Weights of a small self-supervised image encoder.
Training: adamw at rate 0.0017, 4700 steps, batches of 128.
Data: trained on capsule endoscopy frames (Kvasir-Capsule), 14.2 epochs.
Rows from block 9, named by matrix and row number. Rows with one number belong to one attention dimension. Each number is 500 + 50 x the weight over its row's rms, rounded and kept within 0 to 999. All counts start at 0. Numbers have three digits each. After the name is the row's rms in percent of the matrix's.
# q: attention query (model.blocks.9.attn.q.weight, 128x128), inputs 0-63
# k: attention key (model.blocks.9.attn.k.weight, 128x128), inputs 0-63
q.24 103:452459626515560545554484515475461506460560389387501469463466478589439541526553522449504461504476509491505482489546454437493499538642489470465479530501507418530531577463480522509483554561474449
q.25 111:583507479433521433488498443499499558490366563617523474556498494444564528474497454554480471455574561505519576469444475611473576468449422567475443427509547522515523417511531483565540445471519602
q.26 109:529522476445489398459597521462541494438410541554502502607495551415517522513486561543428550436502467510490553541449510565564566459380515557558546449512525500452525496557609541536472523469482558
q.27 103:588554508480491491496502520510461466536528476425465554507467437515538504439537559529537464490381474582445460415455364521499468443540488508479485490460507493497430493505471574439472461540602521
q.28 123:502443411465491646589476470536482567516529498484497452528531508438454506426434479468535459554533464433376374540558525512485543439419510465476435439554476491494556527613470539478483464504518453
q.29 132:568511449483480457438555498518517481437402470546472525586498445383466530501512540521380559476560466507422524531484420520507541483299483480516527525525444523510521473558566492536424533429562503
q.30 108:352540541539489530579402502546550485561614434472550475435511471567540453478554496484512451491459552518525461448580553390488492550632581430523552547505498493493450548403426427452480458531469424
q.31 076:443430607618569545480503524559491452529638470477535436480497524563539433498528423517572512515490475455570528556562479510511496548631513535434504547516466524516506506472450524462529577512498410
q.32 106:558595471431490532526498469442476409489551490478487551543452509496565593451500487495546435563379445627430451471477441490486485512545465480463546516470490505518462532576502574390449429545624540
q.33 082:533516492458501468520565499486491561519483495579590492549452488433537470519500444500518537525471570520534495485530529572531473500402539580536420462480455480464520529598447471526432466549478576
q.34 121:424457502551531433413534522554543504444421518534469533501524484491398466529450508453381549439654566493547613503456528509557447533489508534551552480479515526557507508413472425592551575464420505
q.35 117:371496562577563563495408478481495414541637437419512471447480475595472479482512475438555510515517523522585472488525489404501482579635554472473500555519501446488476498419383500482519496505475437
q.36 150:607525437402482422498551476513493546467350544550484530597521508413539545517511535556410568470540467500451556542494459554509537497366447529539477488535501510517527480623588541545480518433507521
q.37 090:574537441410484481495589519510518459509460561556534520539497564460550584570496526469430514493415522528427549570499457558498538529442491509590561565480454553477465467530549586454371547389560559
q.38 067:477526589490575486483519567427469544568457494430460465559484456419426374517494411466522464548534528502531419421458540503513454581449440495530526538440473593605483458430573583456500547545496483
q.39 099:494497631586508558556467488583534517569539462427482568423516456509560507499505525524542375465427524501500428458461492481447528426659491476412511478463550515530546562443500502475565448508524464
q.40 126:514425499549530425473582466506538567433471523565490466516485486488387455560515526441409584474652518419523602626464567531554474537398541509531467532453445463489565487480511402522483569489413538
q.41 089:515497574513502618480501524579438551469485408419519575483441414435573572420445486431394537454490506516449537484473386551538456498428549519443569422457493477521566466556449465533493541445509525
q.42 091:464511581521507571570397537560450492515525472435529482412478486474543520503542527460536466502399480463467438449534410427441425527568458431420509562556560437573462495473458457470561542456455472
q.43 096:637496436409428429553466472438474430541506479493525498594512570482579468476478456536527455558452433495420468465519460557497555475494476556555440471542503478444486505578559602427379494600503487
q.44 097:590535460503398535463558566511536518503456532537570542554503497447482541496447512520500476529449416572384468537521457507479538416396451547518519439514437454489458538640635470427410497533511485
q.45 120:554497596528543475562448516482508440589547507441568551492514532555620524467506495543562434496401530506496391380486461537391542472528510548493479432480569496470451526530528581468455463590505456
q.46 075:578437461426475424537473523502504530470421544560459489487500590565493441542421451564544554483528452545567479577545533503550572469389473447490487480491463474494413484543484525538514507581394486
q.47 096:553583463466460511461591556535478448460459450496555542515463464416546566556477560546472539508415419567463535517433441482517458515380444545478523445516557557474521450498585563427457456434597542
q.48 079:450534576600533538512502510562523453547488403399524475466544495570516563468520487431410477544512449553607550444493437445489524567649598530498470547459579468533581516395483419506587492496481528
q.49 089:392536623470501626565444548524473519580612472512544504450507537550548580501476522435513477487488485489524465406516488410447431488626572418488527449478441470535445531503524487499523481585466427
q.50 104:431491530505503594589437510504473528500565511429466519457472496516496490416512503453510396526543555510580458395567503425455473526663498524484468538508545467507553535501376475566573549564451502
q.51 127:348473578579498540505408550485517423489605478446451524398445540612479484474482459448544443555494477530522460468496534461528426545622579480506561573446496463520527544437423437485492552503477440
q.52 110:427542613504534617533408467540512494590587520485467522385514499515502459476532469458593448577496500516560425460500550487506478518670532518510507536483471540514471558463469448502499492564436447
q.53 100:572597480427465532511461495515461481590534530469545524554446475476575486564453537581605475488310440494417369487540482508474451440499514493505545562466526482470468491569528610382485521496579526
q.54 081:594548490516521430478580467448448470420464565553524549578522492492456500538558514561440497451513429489422529537486552552504534425365441470469517531471533466450481442557573597467444492537591548
q.55 095:610585442448428466501491543470453416510568466492558484562500534518570551458425540501571510499405523576427490448501454549512531477485452525471459456507499557503514511545602556459427473492558531
q.56 085:526571474394426464350577482501495498407422527571519507530535589564531464602453571531470498505574437572479535542419452568596482453485480518484512443514452551558512505516626494472406563487463552
q.57 120:338458573593569563483474498532532469482550440471496515461474481542497457525455470438505487567466479460494520448550523435496435510620578483536556525468518495480481548399455514465546544546513409
q.58 109:512577526494461529501406516502488452579497527486578564548486553458601570454570506517633433492364431576503422436450470541418530404530484499502477520497563507499486535549494538444490490576474508
q.59 111:631508424388449407471570473476447537498443530594502500531477530488555502532458503481487491442504486454438505530459495591508519525395485537565488450551543516527506438563510544518465506477513570
q.60 074:577549516456401593471547565467600425572514471567506517562522404534523559522489451443443513568508439471419470443573464492436509462435415509492512526533487435471538516516500563484454448614531498
q.61 106:552544498491468460471470446476507499530524568564576491537471515498529514435540459484588436485448530482497479406500591523479494450512493569505421505483578586476415429492485507482529440583525487
q.62 084:410446512552486546480507481589466563471526441491467436484459377529417477496493497402436534579609521457466532538468473459447483551461566536550526505619472523530528470506499452604474479415459520
q.63 095:527470468440437546453447461517508465507504534494544472550469580505584583544466547462511458573396418504454356443483509458546506437493432541506570447558487525471476502587501508442392502555544500
q.64 096:550582499482476553616480533559424572416464439536524442526537523395508507512458494560543568575507537596506512442437542560452494434457498460436535459565458508479495496541464469539522576553429520
q.65 106:534455459532548573501507446448619534492539430495420541479495540508508502434549526448427468582543489452432576571447592480469547524482457501509517577550453495466627525434444522499493528447502556
q.66 084:486479515593481518451536511558488513584512557540508478455530591588462479545450409464583408520462502446518458523507623529496414586507593520531515504471539528526606556478538520426381539570500529
q.67 082:543416489540498471613522505525454588477486433454488538481549467503534531446550501474437458530528403532521436492510482531520472461471399565614517395552489498451490458678563494495423499511496500
q.68 100:449502501480513500448565449436608446540463518479403479488466595537501463550534445537484473483514561431456595568480546535456551491595449508480552572580502558515552509326450427509522470501535545
q.69 091:460548541509534471512504468538412530550638484514547508467456538520535499469487505476540406486448455569533388436527462504525549436383554471546459503518577455536438564575515588537564503532526513
k.24 142:542488549489532553469482507467478485503560432507461511491475509592487608479509485437428475458501415431503510533535441505519475620477493498493577613548570378529583606426523566540534527512569535
k.25 147:489506418583522462515545502520549564490498514508566539510477456478525461487418507537566473568471535596511533445516499539453570385561509542530417387504442558503417418507524424486502509526460472
k.26 106:515466539528440469499473449474540582515473576489515514576545498476518424521430409480484517555459584535469529440514612515453524452507549523507455359516426589471456474529485542473533461510438434
k.27 090:512493476551550551518499562481466507471575497499498581430479509540403499458493462503469522517533545456476536568422588514463407455470514463453459603504570529503490554478534496530528478558444539
k.28 103:527468406476559522444416489572543470420488487453496503450427490475512541392601570546530481353547515465506474468543425494519549459436479496500512532543373429492549521517497531494474433523494447
k.29 115:524445532404497472442494472529609505572432556505435506518609492493415539533493486443416464531488584381513476425554546436496497513478468456447453534561468501530543596527520526541510577580489495
k.30 130:472492537452526533463511502481484468530561421488465467476482504520528581506511519465407471448544439486446469594452457444503477566492475528515569640485550423524523526402491557538495490439530557
k.31 087:560456453452565500492519500514422523518514391442523424435436575545516578490571509480532543481524413479493408581532408487528436561502459549580527519428535407482509535449487527554538519509591497
k.32 099:474459588529541483549518539452463411490482535472492598462557508510440580450548509485498455501510515393493438558535516502511373485455475512429403618524585495537458604511440511527518480554473469
k.33 122:457556408512481440492513471467519517500459538515554554491559496400490405469427469549587490598452536597549531477535514543444497438536465496517427389436394611498445428579483444467475493486470495
k.34 103:553537510485406523483521453472539560488447486450490453510485474493576463564406495480483529494532504561467472563434505496527564512521494487514608402441480573512588436480537467551518526499497520
k.35 139:530517593442526551498528563523443485445508467526422474454500516570540540495491485474452518435529394450510487534487455493551459594488519522519592621490561463519521538461497519500539521483594573
k.36 138:513453501543492468529465463541602508571449533523579551495507487469464443497498443482557494600442588541524467403572605504520513467568500462442383408516483516477519484616520498446500499580447425
k.37 089:526559527446554492511438476449547465513504639563428592486578458531462521458519465483464499524477499392467525432514506499526462448524462535397450485552506598501538554493474491529533573529527469
k.38 066:426441478545475557511546530526486536579481477497459474564617581499550552438409405540500489516561584479514491414587535509505510511513463572427481460509481549514491395392517573402464532536582473
k.39 090:474413532488474566496533485416402451511547482567525450508440535566501516533510527499499451432448420446463505582523489538527459493496546504468501517559570359460465644423543501534519522437448514
k.40 101:569529511500452454501439469515625560531474498475541412539522538474572476520451529483538490466518516526485572470505469485516608480437455468538547422479402563433617371504553451485505516472524495
k.41 111:460419489484501551505483533464514453453579498542479483437461542527520599503528469499505452468559538461490432577505473491554460532431531431500589640529585467493502556445524508471508557490532502
k.42 123:475447520508484547452497471497448390482561480496466512493494520521433552558522510437472484471499436438452493552510467458508497599449514501514580659550563452523575596439459490469548557490564499
k.43 088:508476556471560509558457466546531482557458466485478494519565511500489424526518517581524526549453526488474586479529566448439480485558472521448463534480476559534440453586468587494488397575500515
k.44 082:501453537452547526461486552517465428482543490493465465565487469475525572431635445529446519431557456410467434455458523531480459537443443461449428521488482456471424612543516566482453439538449515
k.45 098:424457566519515456555477536474404487523573393469467520508560556558445479441488440500464542534502536547469506523458451444424566541537464522565503578549497402490417504464501600484508497500449469
k.46 077:553517527501508523572446513526504585554511460508586466524600453438483472562386524555565465554457523529476537453520564512426541501539523489420474408466435528500549464598517515455410483491527524
k.47 090:550477579485477494440422495482492490484452580551473555514507483522488545526559493516449501516502482422527459454452579463479417550501509501511417667538590512480428552448437566463530507560470483
k.48 084:465488539551521520506576500525500497531568454546434466465479461624474533547476466395479506396515441534483445530521518525550424551435510480491539600544624488529461586390559466486485494509560488
k.49 110:520478516475518567448469504491457427476493480544419470461480575543442558499579466453469483407496402487455503531499490444494502627449474433458566608560524479526545561433507499517480531456547564
k.50 092:502454461587558487470487522516391483414610450463511418455449592542497480450475567521537543445554531509461463619499403475516466564538485488532529603537481423548478494411521511528529433485485545
k.51 143:504475589484521538454517553466499469496524460519430456521498538564463578503536555456442507404507460405455524518463417446532453572474525476506558564546528450544507584414528527491533533461559579
k.52 108:540527500519521491445544539457392483442531397434466431416392523509477570522548564520535471405560403453460486592447447541554471599502480549503575514544576451496500536460558493487473460458590552
k.53 095:473522510504522478529431502458481430552488596506438579440530528587421555465566419471539499595517545488438495480571507425528465593470535543454387556499590448497419550538497513498519447562501527
k.54 106:508513471542503451484508449520582523463500565504497563573560465493476475462413541503547449622450561592502491471470505552476497399531519543505443407471464537501464459586516427469464468537465441
k.55 085:583535630438522550458539476501446505502539585510477526476519487530501502446564508501460445480443550475518504492515474458432443579535511519445474584572539506489509625547504598494518482595521530
k.56 084:581509656456532479464420496504462505547417515449542518521535516472465467482452525525417592488506445494537545526492589484391467478522470542487462478441492558464554431545510523461527555569447476
k.57 151:473468587495504527463476517497463450510508429475463492513483491529485597541558533466441532410523419416480483546484491440545451611428485516486599607533562395520527563424488534492547536486550496
k.58 094:487506505456516472537514514444387525530534532538515596404503525493461491461610447513501440531461462473477509531490544515520433549524461533497369597476553428564368575497509561430498481486515495
k.59 123:486509487558525503559473453495526556488463543491578568564560489468497432488423456532585528569481596586512513436482510548468526433575486492475391371499450599443478450565454462506496512524416475
k.60 068:570464608418496569571434530483497447477468432436585541584466527525480452446603428477436489481479564458523486515546474472471391422480536473490454560523495431533455441546558474482556444527513580
k.61 136:473535444561477497564526497481516507522515512484539501523554496410471380507429532526583462540474516561495534485512500567452524381554505497487442365443437577508431441507518450456496445489463483
k.62 072:520384504484442500521536539512530519388554476508487450524372557499581529495484523481487555483510543507516511497536473515470379435537460401463620511436430492446530467442482438570496560432577546
k.63 086:556472557505537475494421559518499509536533445452530511505435461471451451428588538482470461478450437434471524533582523516524514550567519517532397547560451539469391532512432521507459379582549462
k.64 090:543535496518524540513565536419541439519510529387564534541367460421574507449546468420528512531509505577482452507523529385526424485470582398523409561482540394500452486497511475449539478545473483
k.65 093:516554495513381461539474528457484440463401516454460471510555450480520449596465540488491534464537494573437587616511452505476453494432507470530460510515541569553547460444464375459530552519544498
k.66 084:425441481571479539525376474492505498419529558448494476387558476588576442455498474485491501525593570484457551536353474541558389527553444470390501485556486653449490468500484538486448480525508515
k.67 081:555442528489494522489513549375445448494506518478543528558546438464579428512534554542483549547558430563596456408561421510525526479547572459576474538474520523530456493450520546536492585525475553
k.68 087:500579498614533481521474532621544497433502547446442453565548581443508503545432468566517458539549617438464591567569497504533389431499490535442481549502544496501496439454470460542527462556554487
k.69 089:515475533495506561482503489582501544533617433538551471460588528606480522465499440466469528457502385526503459416390574474451434517501491575546442561605482497467556561534480583460507551473407457