config = dict(
    arch='vit',
    method='moco_v3',
    norm_position='pre',
    mlp_ratio=4,
    parallel_block=False,
    conv_stem=True,
    width=128,
    projector_hidden_layers=1,
    init='torch_default',
    residual_init='none',
    beta2=0.999,
    epochs=14.2,
    lr_schedule='cosine',
)
Rows from block 3, named by matrix and row number. Rows with one number belong to one attention dimension. Each number is 128 + 24 x the weight over its row's rms, rounded and kept within 0 to 255. All counts start at 0. Numbers have three digits each. After the name is the row's rms in percent of the matrix's.
# q: attention query (model.blocks.3.attn.q.weight, 128x128), inputs 64-127
# k: attention key (model.blocks.3.attn.k.weight, 128x128), inputs 64-127
q.56 095:145112125090141117142147182148127145143159116146105139123126165111103091163166096133155135110144094120116174172129085119087132143130127114165088126132069128104135101132130099071101134150124126
q.57 109:148118145126089116143138110113134095128135122122118169115160188157138139132154176098132158122136124115130107109085171128160156139123136120093108102100161118126122108127151110154109089129111064
q.58 106:159139157107114141154162127137127116110093151110158104125158161103143142091180117113156120126149112142100105142112109141114117151152173151162186149103147135090117119147157142105128108122106123
q.59 111:102158110104069150141143099143163091155129152130082168151168113174137087134140100133092109150111092116137107125126148135140134118094132111089091130111145122138140141108120088130115145120121132
q.60 099:110134155200161113142077133136114139128112122091147106091119138113143150131111086139139129160111094083160127165156166114144142130169130146085126155119131146149110162138119160099091116135115103
q.61 090:163106139127161101127153133114129114118132113091161101129093095105104145110124132098108110096106114108113109141100105157152116096139145156123157097147125147123149136173115142098091161159153178
q.62 114:134121164090102120148159093110149089110115158131081145156147145151148125112139136152159130099143106162111180125120136132101108116104106124109143137111110111157152106106163096159161090102154116
q.63 103:151102156076145145108125136135158105127114128080154133125100105090160162170151095117144095104094111142162120152166115123099136135100122145120161107173122141166142108107162124135126130088139142
q.64 088:147153166119132137152113163130160103127124113106103084139146159095138143099096118174114140100089120158104121056116118115121158156171148135130147155168145135097090158105114156110126107153117117
q.65 080:102151136135102143107097081128120114048108126139128115147116096091148129134127150165178136101088139123134127138124106160129108107174110148091115147154154111171132127089097118138136119127116159
q.66 079:162092104089097107162160145175126139113150117095153126155128134140150153091136102116136119139121128176165113124117130093122088135171110142129167125114100066132118159110146096172149106108154105
q.67 088:165139117163106142115149096184170153111117131098086110141090166127161156137148099134149155143154129146167103120111136107139110131111148129120125138143093150170142093106142108136124110150141147
q.68 083:106111156136135126168162112130158150157143161143109119150117097091123139116146116132091128121126136150168147080131182135111146143161096129172190129102143144129160099126160101123154098139148095
q.69 079:128099165127075132122132133086164140121126112092106155145113112120116124092189101119111128097136115160110134174090084118132119118137146158140142079162096104134123136138087153120152139159133127
q.70 081:126167089165133109137160137111159154134123131158091164150158114142153104140142126132141140104137139107148139161138104107096117127150169123139095111120128103192143125098118112135156094100125102
q.71 082:170120106117129161114160104110101152128172133105106108088127132142130131088163143076121108076106151107130127098091128154132113133116146112120176124073147165152107154126177098149092099110158109
q.72 084:194148140099111152149151130176136119106118161157141143121118161153134153103161104156150166084132134125146154135110116130130117128136104114113147161111117137068085157126091116127149148113103114
q.73 080:133156110109108121087087153150181101097105171140087120110123142152108127139118110169141093146107153158112106149130111140113109113120127097152129111148112099128123127161120174154125143100103163
q.74 080:155161163155116143167131117122144162108085096102090162104114146119133157125135136067084106150123120121121140136079155160106092098078114150117160098109103098134095113146124097096085138094120128
q.75 078:156122153104153137127089091154137092151123140099109149146141173142130158143110130121088121107150145167127119160131145098108153163097163149149154136141181153139104136166130138143163157105127154
q.76 083:161131125167121144097088161141163166131157151108133097119113100159176162154174105169173131110106134118113127158169127130157108149127132112110162123137130087176145094139094119097145124138128170
q.77 080:114153126128117109106120125126126158071080179092099111133130155165124130081119170125170145095121157099145141134116132135106102149157154129113120109131149108138118116089140098122165143126158120
q.78 082:154165091151176144154128154165137119155116125150112128148191143148124117207130144129117099121154115139104136077128126085122129097132131105145145105101149098153109141129167163103117125120126160
q.79 094:124141177085125123147100144131109154120133134147149136102155163128091126159117096114165125152093111165108095141114146104147161108105108102088174104164148122117146173112137107136162107145125122
q.80 151:148141121095130092141147133147126117107126173170097143096175158147114107161136126135091128091139131148100156132124111083138095097116101160134157166119119145129145095142126137157134132152137153
q.81 079:095126101135096118108172138160126128147114111124133108113134116112157129149105103175119130160116122128091111113158118125111139126116113167136085149173114091120136144119146105074110162098149162
q.82 074:160154131112151104110134150167149102114162104099112135154169143129163074155144117107098119119105154113145143122119138126165140112101136116120149176148109091150098109124111152164118106115142172
q.83 136:123147139164112141124096161118086135094101061124139124151143097150144131133106114117122112138122101130130081114125147136149141154140108124133111119114175136125105118114116171109128152122076100
q.84 098:160149101099141104121129133129167132067120183152108131118121152138133076130153116130138101097113085123103151128117158123124148135114115117161118123122097116145143093146102112126151144138131079
q.85 078:130137127107145118141126146144136155185103133099123133093164154100126112119106139138138108159132088159117065102159130109167135133108141092115087170082143129124150121139116161155153114168126137
q.86 094:118139098155120133132104105113121123126135124127132125139169106131139092105105107116125139121159101163139104134152095115122148113140117160126121137118119115113136147116120127162098129159131129
q.87 073:101152108117138133130164150124106151124161096161154091159117124081140148110144096134118117143098137127105096102144157117139133140100171116139147121157143097145151154143119100159116109150176151
q.88 089:105168129093091145139122133091100103171095102100088102143098105145134143181074091113160133131111098105130116078111148150121094098113114120133111130165143137113117124131094126095100128104119148
q.89 086:096172136092150100114132138117132121127165104122165115086112155120143157156114140132084123165097121072155097125127137150161108145141149110149081128137151137094131170141169110109135138098117150
q.90 084:134135178118148155132121131132137095126160105158169149086120176114131114152085097089136112115149154085128103097138148146139174147097098100101124152145156138131142141129152149122108118111095144
q.91 095:115182104130140100138094133127092111154102074151126107147198164121155105142073140094122152149143127102130105101164159111148132107137120103135110132129157160135106148150167121160099116112093137
q.92 089:133134124151140148108140167150091094072137108130106130127134153109084117108146129189093091153156111117125141117095112154129108156102141150086104165155141119121149125085147150139153124122107147
q.93 088:168093107120079152145123127111118111122108159144142119110115112099112103081177127137086113123169124114099150133111079131113143152091095114159138102134108101135113154108155142116091137113143144
q.94 135:165147098127111132156139145152130125124103166164114127101156143151095100173094157123127149110157116126138114135110157085167104100106086160128135160140129125109155118132137125165113099173146129
q.95 094:125114141121117103097140119130112144163175125138101132130151126169180107121127140068147126094094143079154124109139163109170116144142159156112098131162127122144165156120139175093117151123118149
q.96 095:072163096132151131133103166166133104178104094121099149145117149128127163148119129121158168190130138132131118120142161118118091119134129107095138160136157118125124105109132142112137123117112144
q.97 092:182088122128148172106149064158163115131158138140133130179133158166157101176153130139114080107141133133097114154119103155091137115152146153161130133134149112147101125126136150172125125128119084
q.98 103:116143108119108120128113137140117097055103166120087111109109137143116126116111122167106116094100136159099139124134156089099136110138113105120155116122173141108108129141103121137153113109094113
q.99 087:106119148122110145103112127164138110155182106108126121164149158090094157139144126131129104115124128116139157118127168160174110108154153157114130124166137105145092167151102163126093147111126142
q.100 083:081156140125130117106137156145102123181141102128180140160139148125167130164128119149142150108096164162139120071160172165119121120110106088090101170127105171109103105133109126130154108156155103
q.101 079:149118115131130137117123116098114150132152086118105113131141136117102113131077165142096113112093098121123092163117095113138122133114081139082124109123095156136119108056122139130134124091149147
k.56 101:077167097103137140163137143110135106117171118134122140135153144164107133115084144109134173141176138152137146129167164108139088094134155148170148131121101139108161141141135096101131102207157123
k.57 110:134130181114144147122142131136165142165156134104141104167174143110149136120155150145154150162122112112116136160115088136149164167154155065142104169115100116112107151158146100137146158070129149
k.58 101:112145117143143130130097125122150127147120145135146152105130131111136123088120146106116099141120136102149138096138147170136050113107149153135128124077107113089165115137092100119086116157165123
k.59 105:066142113114178123138056141108083109121127155116145136144126104096087118161117125113161114121146137126104103114152113063137096103163109129122126152149146113121131149102148114137150081114122117
k.60 085:167162116129095129127153107112132125117107133151093153119127174159122134165161136128107126114151098170161113132152118091077190167133150091111143128163138118113143151125116107104134083118107104
k.61 089:097143157138119134131169124115119137114130119175086118117141091148134154108120127140102136142159138097122139105128125209112092119153138147169133134097136153162125128131093124120123150208156143
k.62 112:132143130093120146128129092133134149133115141079121092158129136104118156140160150120136123121099128148136130114122113096141159119108145146137123088114120163143160091138118157129108148136123198
k.63 117:169100151130105105169093148096089143139125101107152102121139096125136121106117122091155128110136136135139133117123137138095099133122182146137132092072192162130135155116154155137104105138114099
k.64 077:142122189108105113098107159157116111108136146159136136167109148151110111091131154118118147144086132159093107128142105122105157109113134119107121144093121099157104171136105093157138139104094125
k.65 085:125134107121122076141101097146131119093128153142139104149120100152111112076124168143156159169111108101133134166111086097118139117164126113100108149131159137109076106139137116106158172187136142
k.66 082:117151152135141146146143134169153109121117151085127100169099108122136125165094145112127088149148104117091128129115142108158144136135113143146159179086172101151149148125168122129080169155118124
k.67 086:149114121092136095097108108163136144125122171139135165089107182115132143101115130154123123101145102157104164144121144137157088151139128153151130158166129143098101102133101153129133121178145123
k.68 080:105121081140119135110113083147159105127117137111088124120170153092107146139148147133071123136116141147131126119095108157148129152157147141140091161105108153158119111157112154115115104184109125
k.69 077:135087155138120096178164172154162140113104166101135156107131121130105091145167129164171165118092089149145113150125113099143132128144129126133135112179109091115142160106114146143095112173150096
k.70 081:117140159116114099093158126152151128125144125132122122129146137160106137172178115113107131159089130152158133100105119124080113170128152127151128113171143090099174127116149095143097102163146102
k.71 082:097161085139148166160117141144135149098082096141123161141096131092098169112115131169155093111112149097149101128139135108119143138132137137152122098129131099140129103141075098146151085107123099
k.72 079:164134104138170139112078138141113109141117127112123152097163103143171121095135160109125107094162159141125146157150139117173129105158157142133119186095156136102148122118124114125104154189102149
k.73 079:158113125094147116116144134108158143106111131135083100085095123132106126151142110097118125104164150115121156103138117078112130150162155193146142103151110166114108096157125161085153137144114087
k.74 080:146162158160105154145189103157140106161110102114172141178107135158143125142167114108103102086140127143162157110147127122165147142116110135119083122120117158118124142121135126140144136125147125
k.75 083:132131142101130174119114117172139069128127122143146156122112150124110121109146093079146138147142137120108144163155153168143099127101165171151119135097148123092171097127125125102144110118136119
k.76 078:136121091135084099089115133131157095089095146104111125133143141142131117141152167127130104151160071135110131115120145130081137082147097145140124154136105097111096151092132164119155128158146095
k.77 082:107133080149110094123131113139157123100140146111107107173106151114109148104138142159171179144156149133161139106141121112107169105146139185146112098166143151111115156072131106135162121136143098
k.78 085:161085114160146110090083153119151106124156119120092129137143135133105164145100154106124136125146080093118164106156137147140143153114119076101142118104165113134169157144165150120107128130114146
k.79 082:129145148149125163155116160166121172085151177099175149140085162124166163165125141129128089104115125103139145123151166118158127139103113115099090156141138132144099161081144168160144100112123131
k.80 157:120112124107176141109128128084144118194115115117127132135214089132115124165125168138102144120169123116127142100144132122127093112138094131142124124139098097136121131143140138118137099196156160
k.81 081:156104159133152121102119141131130154149117136137108142140146058107104135081150130113165121113074105143164129125156153130100140159104146094138114096138151116132085123123187148137145158120105116
k.82 080:151101113114149109132109114107142113137130162145158110135108126129130162142148109095104148098123112105106139108131097174148125100135095088090100181130148094143090109171111126164077139104093148
k.83 122:129144159124131153122085126140095120104114098113118112124108115104119136087151119153158075133107099144126138138146123170147169141087156086092132126112117113154099148123109123150154182059126098
k.84 093:068126116161136141134171127139155150090120163103164138121046159134128105105152098155149117130119135117132154115117082128144152109152092141144140082112105122172124118085136129147095101129125123
k.85 078:130095154110134125121150150172096151111164123086125129150134101126112107129098120156129132147172107117120082094171139135170162151138163112158169111116127104102121113116112126110154110108141145
k.86 093:115146124115161128138126088140137168148127164099142099129152139108099082146140119103115100121124124111117132153112135102083103156084148083159145114118106090151092147147155149130131140137141116
k.87 089:169134138106125133103105126108158143094132121092071124142176138134102102154150143169139106084137087144137099110104131120110104096113121092149125139149108124108087140132147132156160096121112100
k.88 093:135161128152117131139107100156124118146105091071112156128134109136157099128091140159138167151143122135132104151110101125136093147133120139125144127099165138137072128134157163112151127077179115
k.89 089:111136115104131159143123110091113161144159123131118154156095096112152133142140143112126100089117125140149108110113145159115120143150116093135129133109162162136109124140150130137162113051104167
k.90 091:148136174129128133094174147157125164159136121145124159138100103167132149151090119125105093110091115163149094141167113138170162126117103141150133128123113143124107110099113113170096105042105133
k.91 094:142160110118174142095122129159111115172134125130143105131142113126102107147081101105113103118125100103132135145159138147146122124100116111123118158121127150114101104159150150122151105039124148
k.92 089:152114149105134101094149098137113125132128129114094096143164116169111103122149107092131116145097098149152134091127096141144121099130095049133130151127142147130161128142115105125082133199079095
k.93 095:126098150135157155137140144141128129113099166158154097166104153162145191094156100149135110099097137159152110127131107115145149156138126107133122143126105122136199153095156153163112113171133137
k.94 146:122133131114164131131146127097124155200129148134130131107208102098120118146098167137132161121149159095145137109124132142121104101147089131163101137136108093103118101165161159124133080193143135
k.95 094:142138129151141120130126100136148131133131085090132122103159157113116135148120154118157146121118114115139126123107108137092098137120121158102161116148099119130078108118094147140151092025142114
k.96 094:143102180146125163110110101104077126144111094084149118129148103156138118091092103099093137091085133140139106147168143125114114111143145110110145117125142094123118117138162144155119148104098152
k.97 078:160131105100132130134163129127155146081139192179124118108116130119091128134133105111133170123140100137133165148105088124127080122125162139149120158131112108122134088119106085114135096180146107
k.98 093:094151082113149142129118157154104134081128184149131106120099153120145118097150106146111123131149119112126134163089154105156139114156145150133113083118128124129184101090143093116106112143131105
k.99 079:154115148146137154134150093116134145153153166091122139158133113135118103102079111123089094082112149113111130123135100159135133145117134097152123144101150119126120102159166139132101076173063163
k.100 074:168189143104131136143084108093168089152101145113100083125162144158087141164114115097107150098133130091139102143129113140149080115106132085094138165155127129124126105173129111130135175127128111
k.101 081:156129156143114124096154160159085089111157136121158127150125135114130134167121160170120133150081128132165116149135094149145129119140160141115157095170117116132109090117122127156108117104113160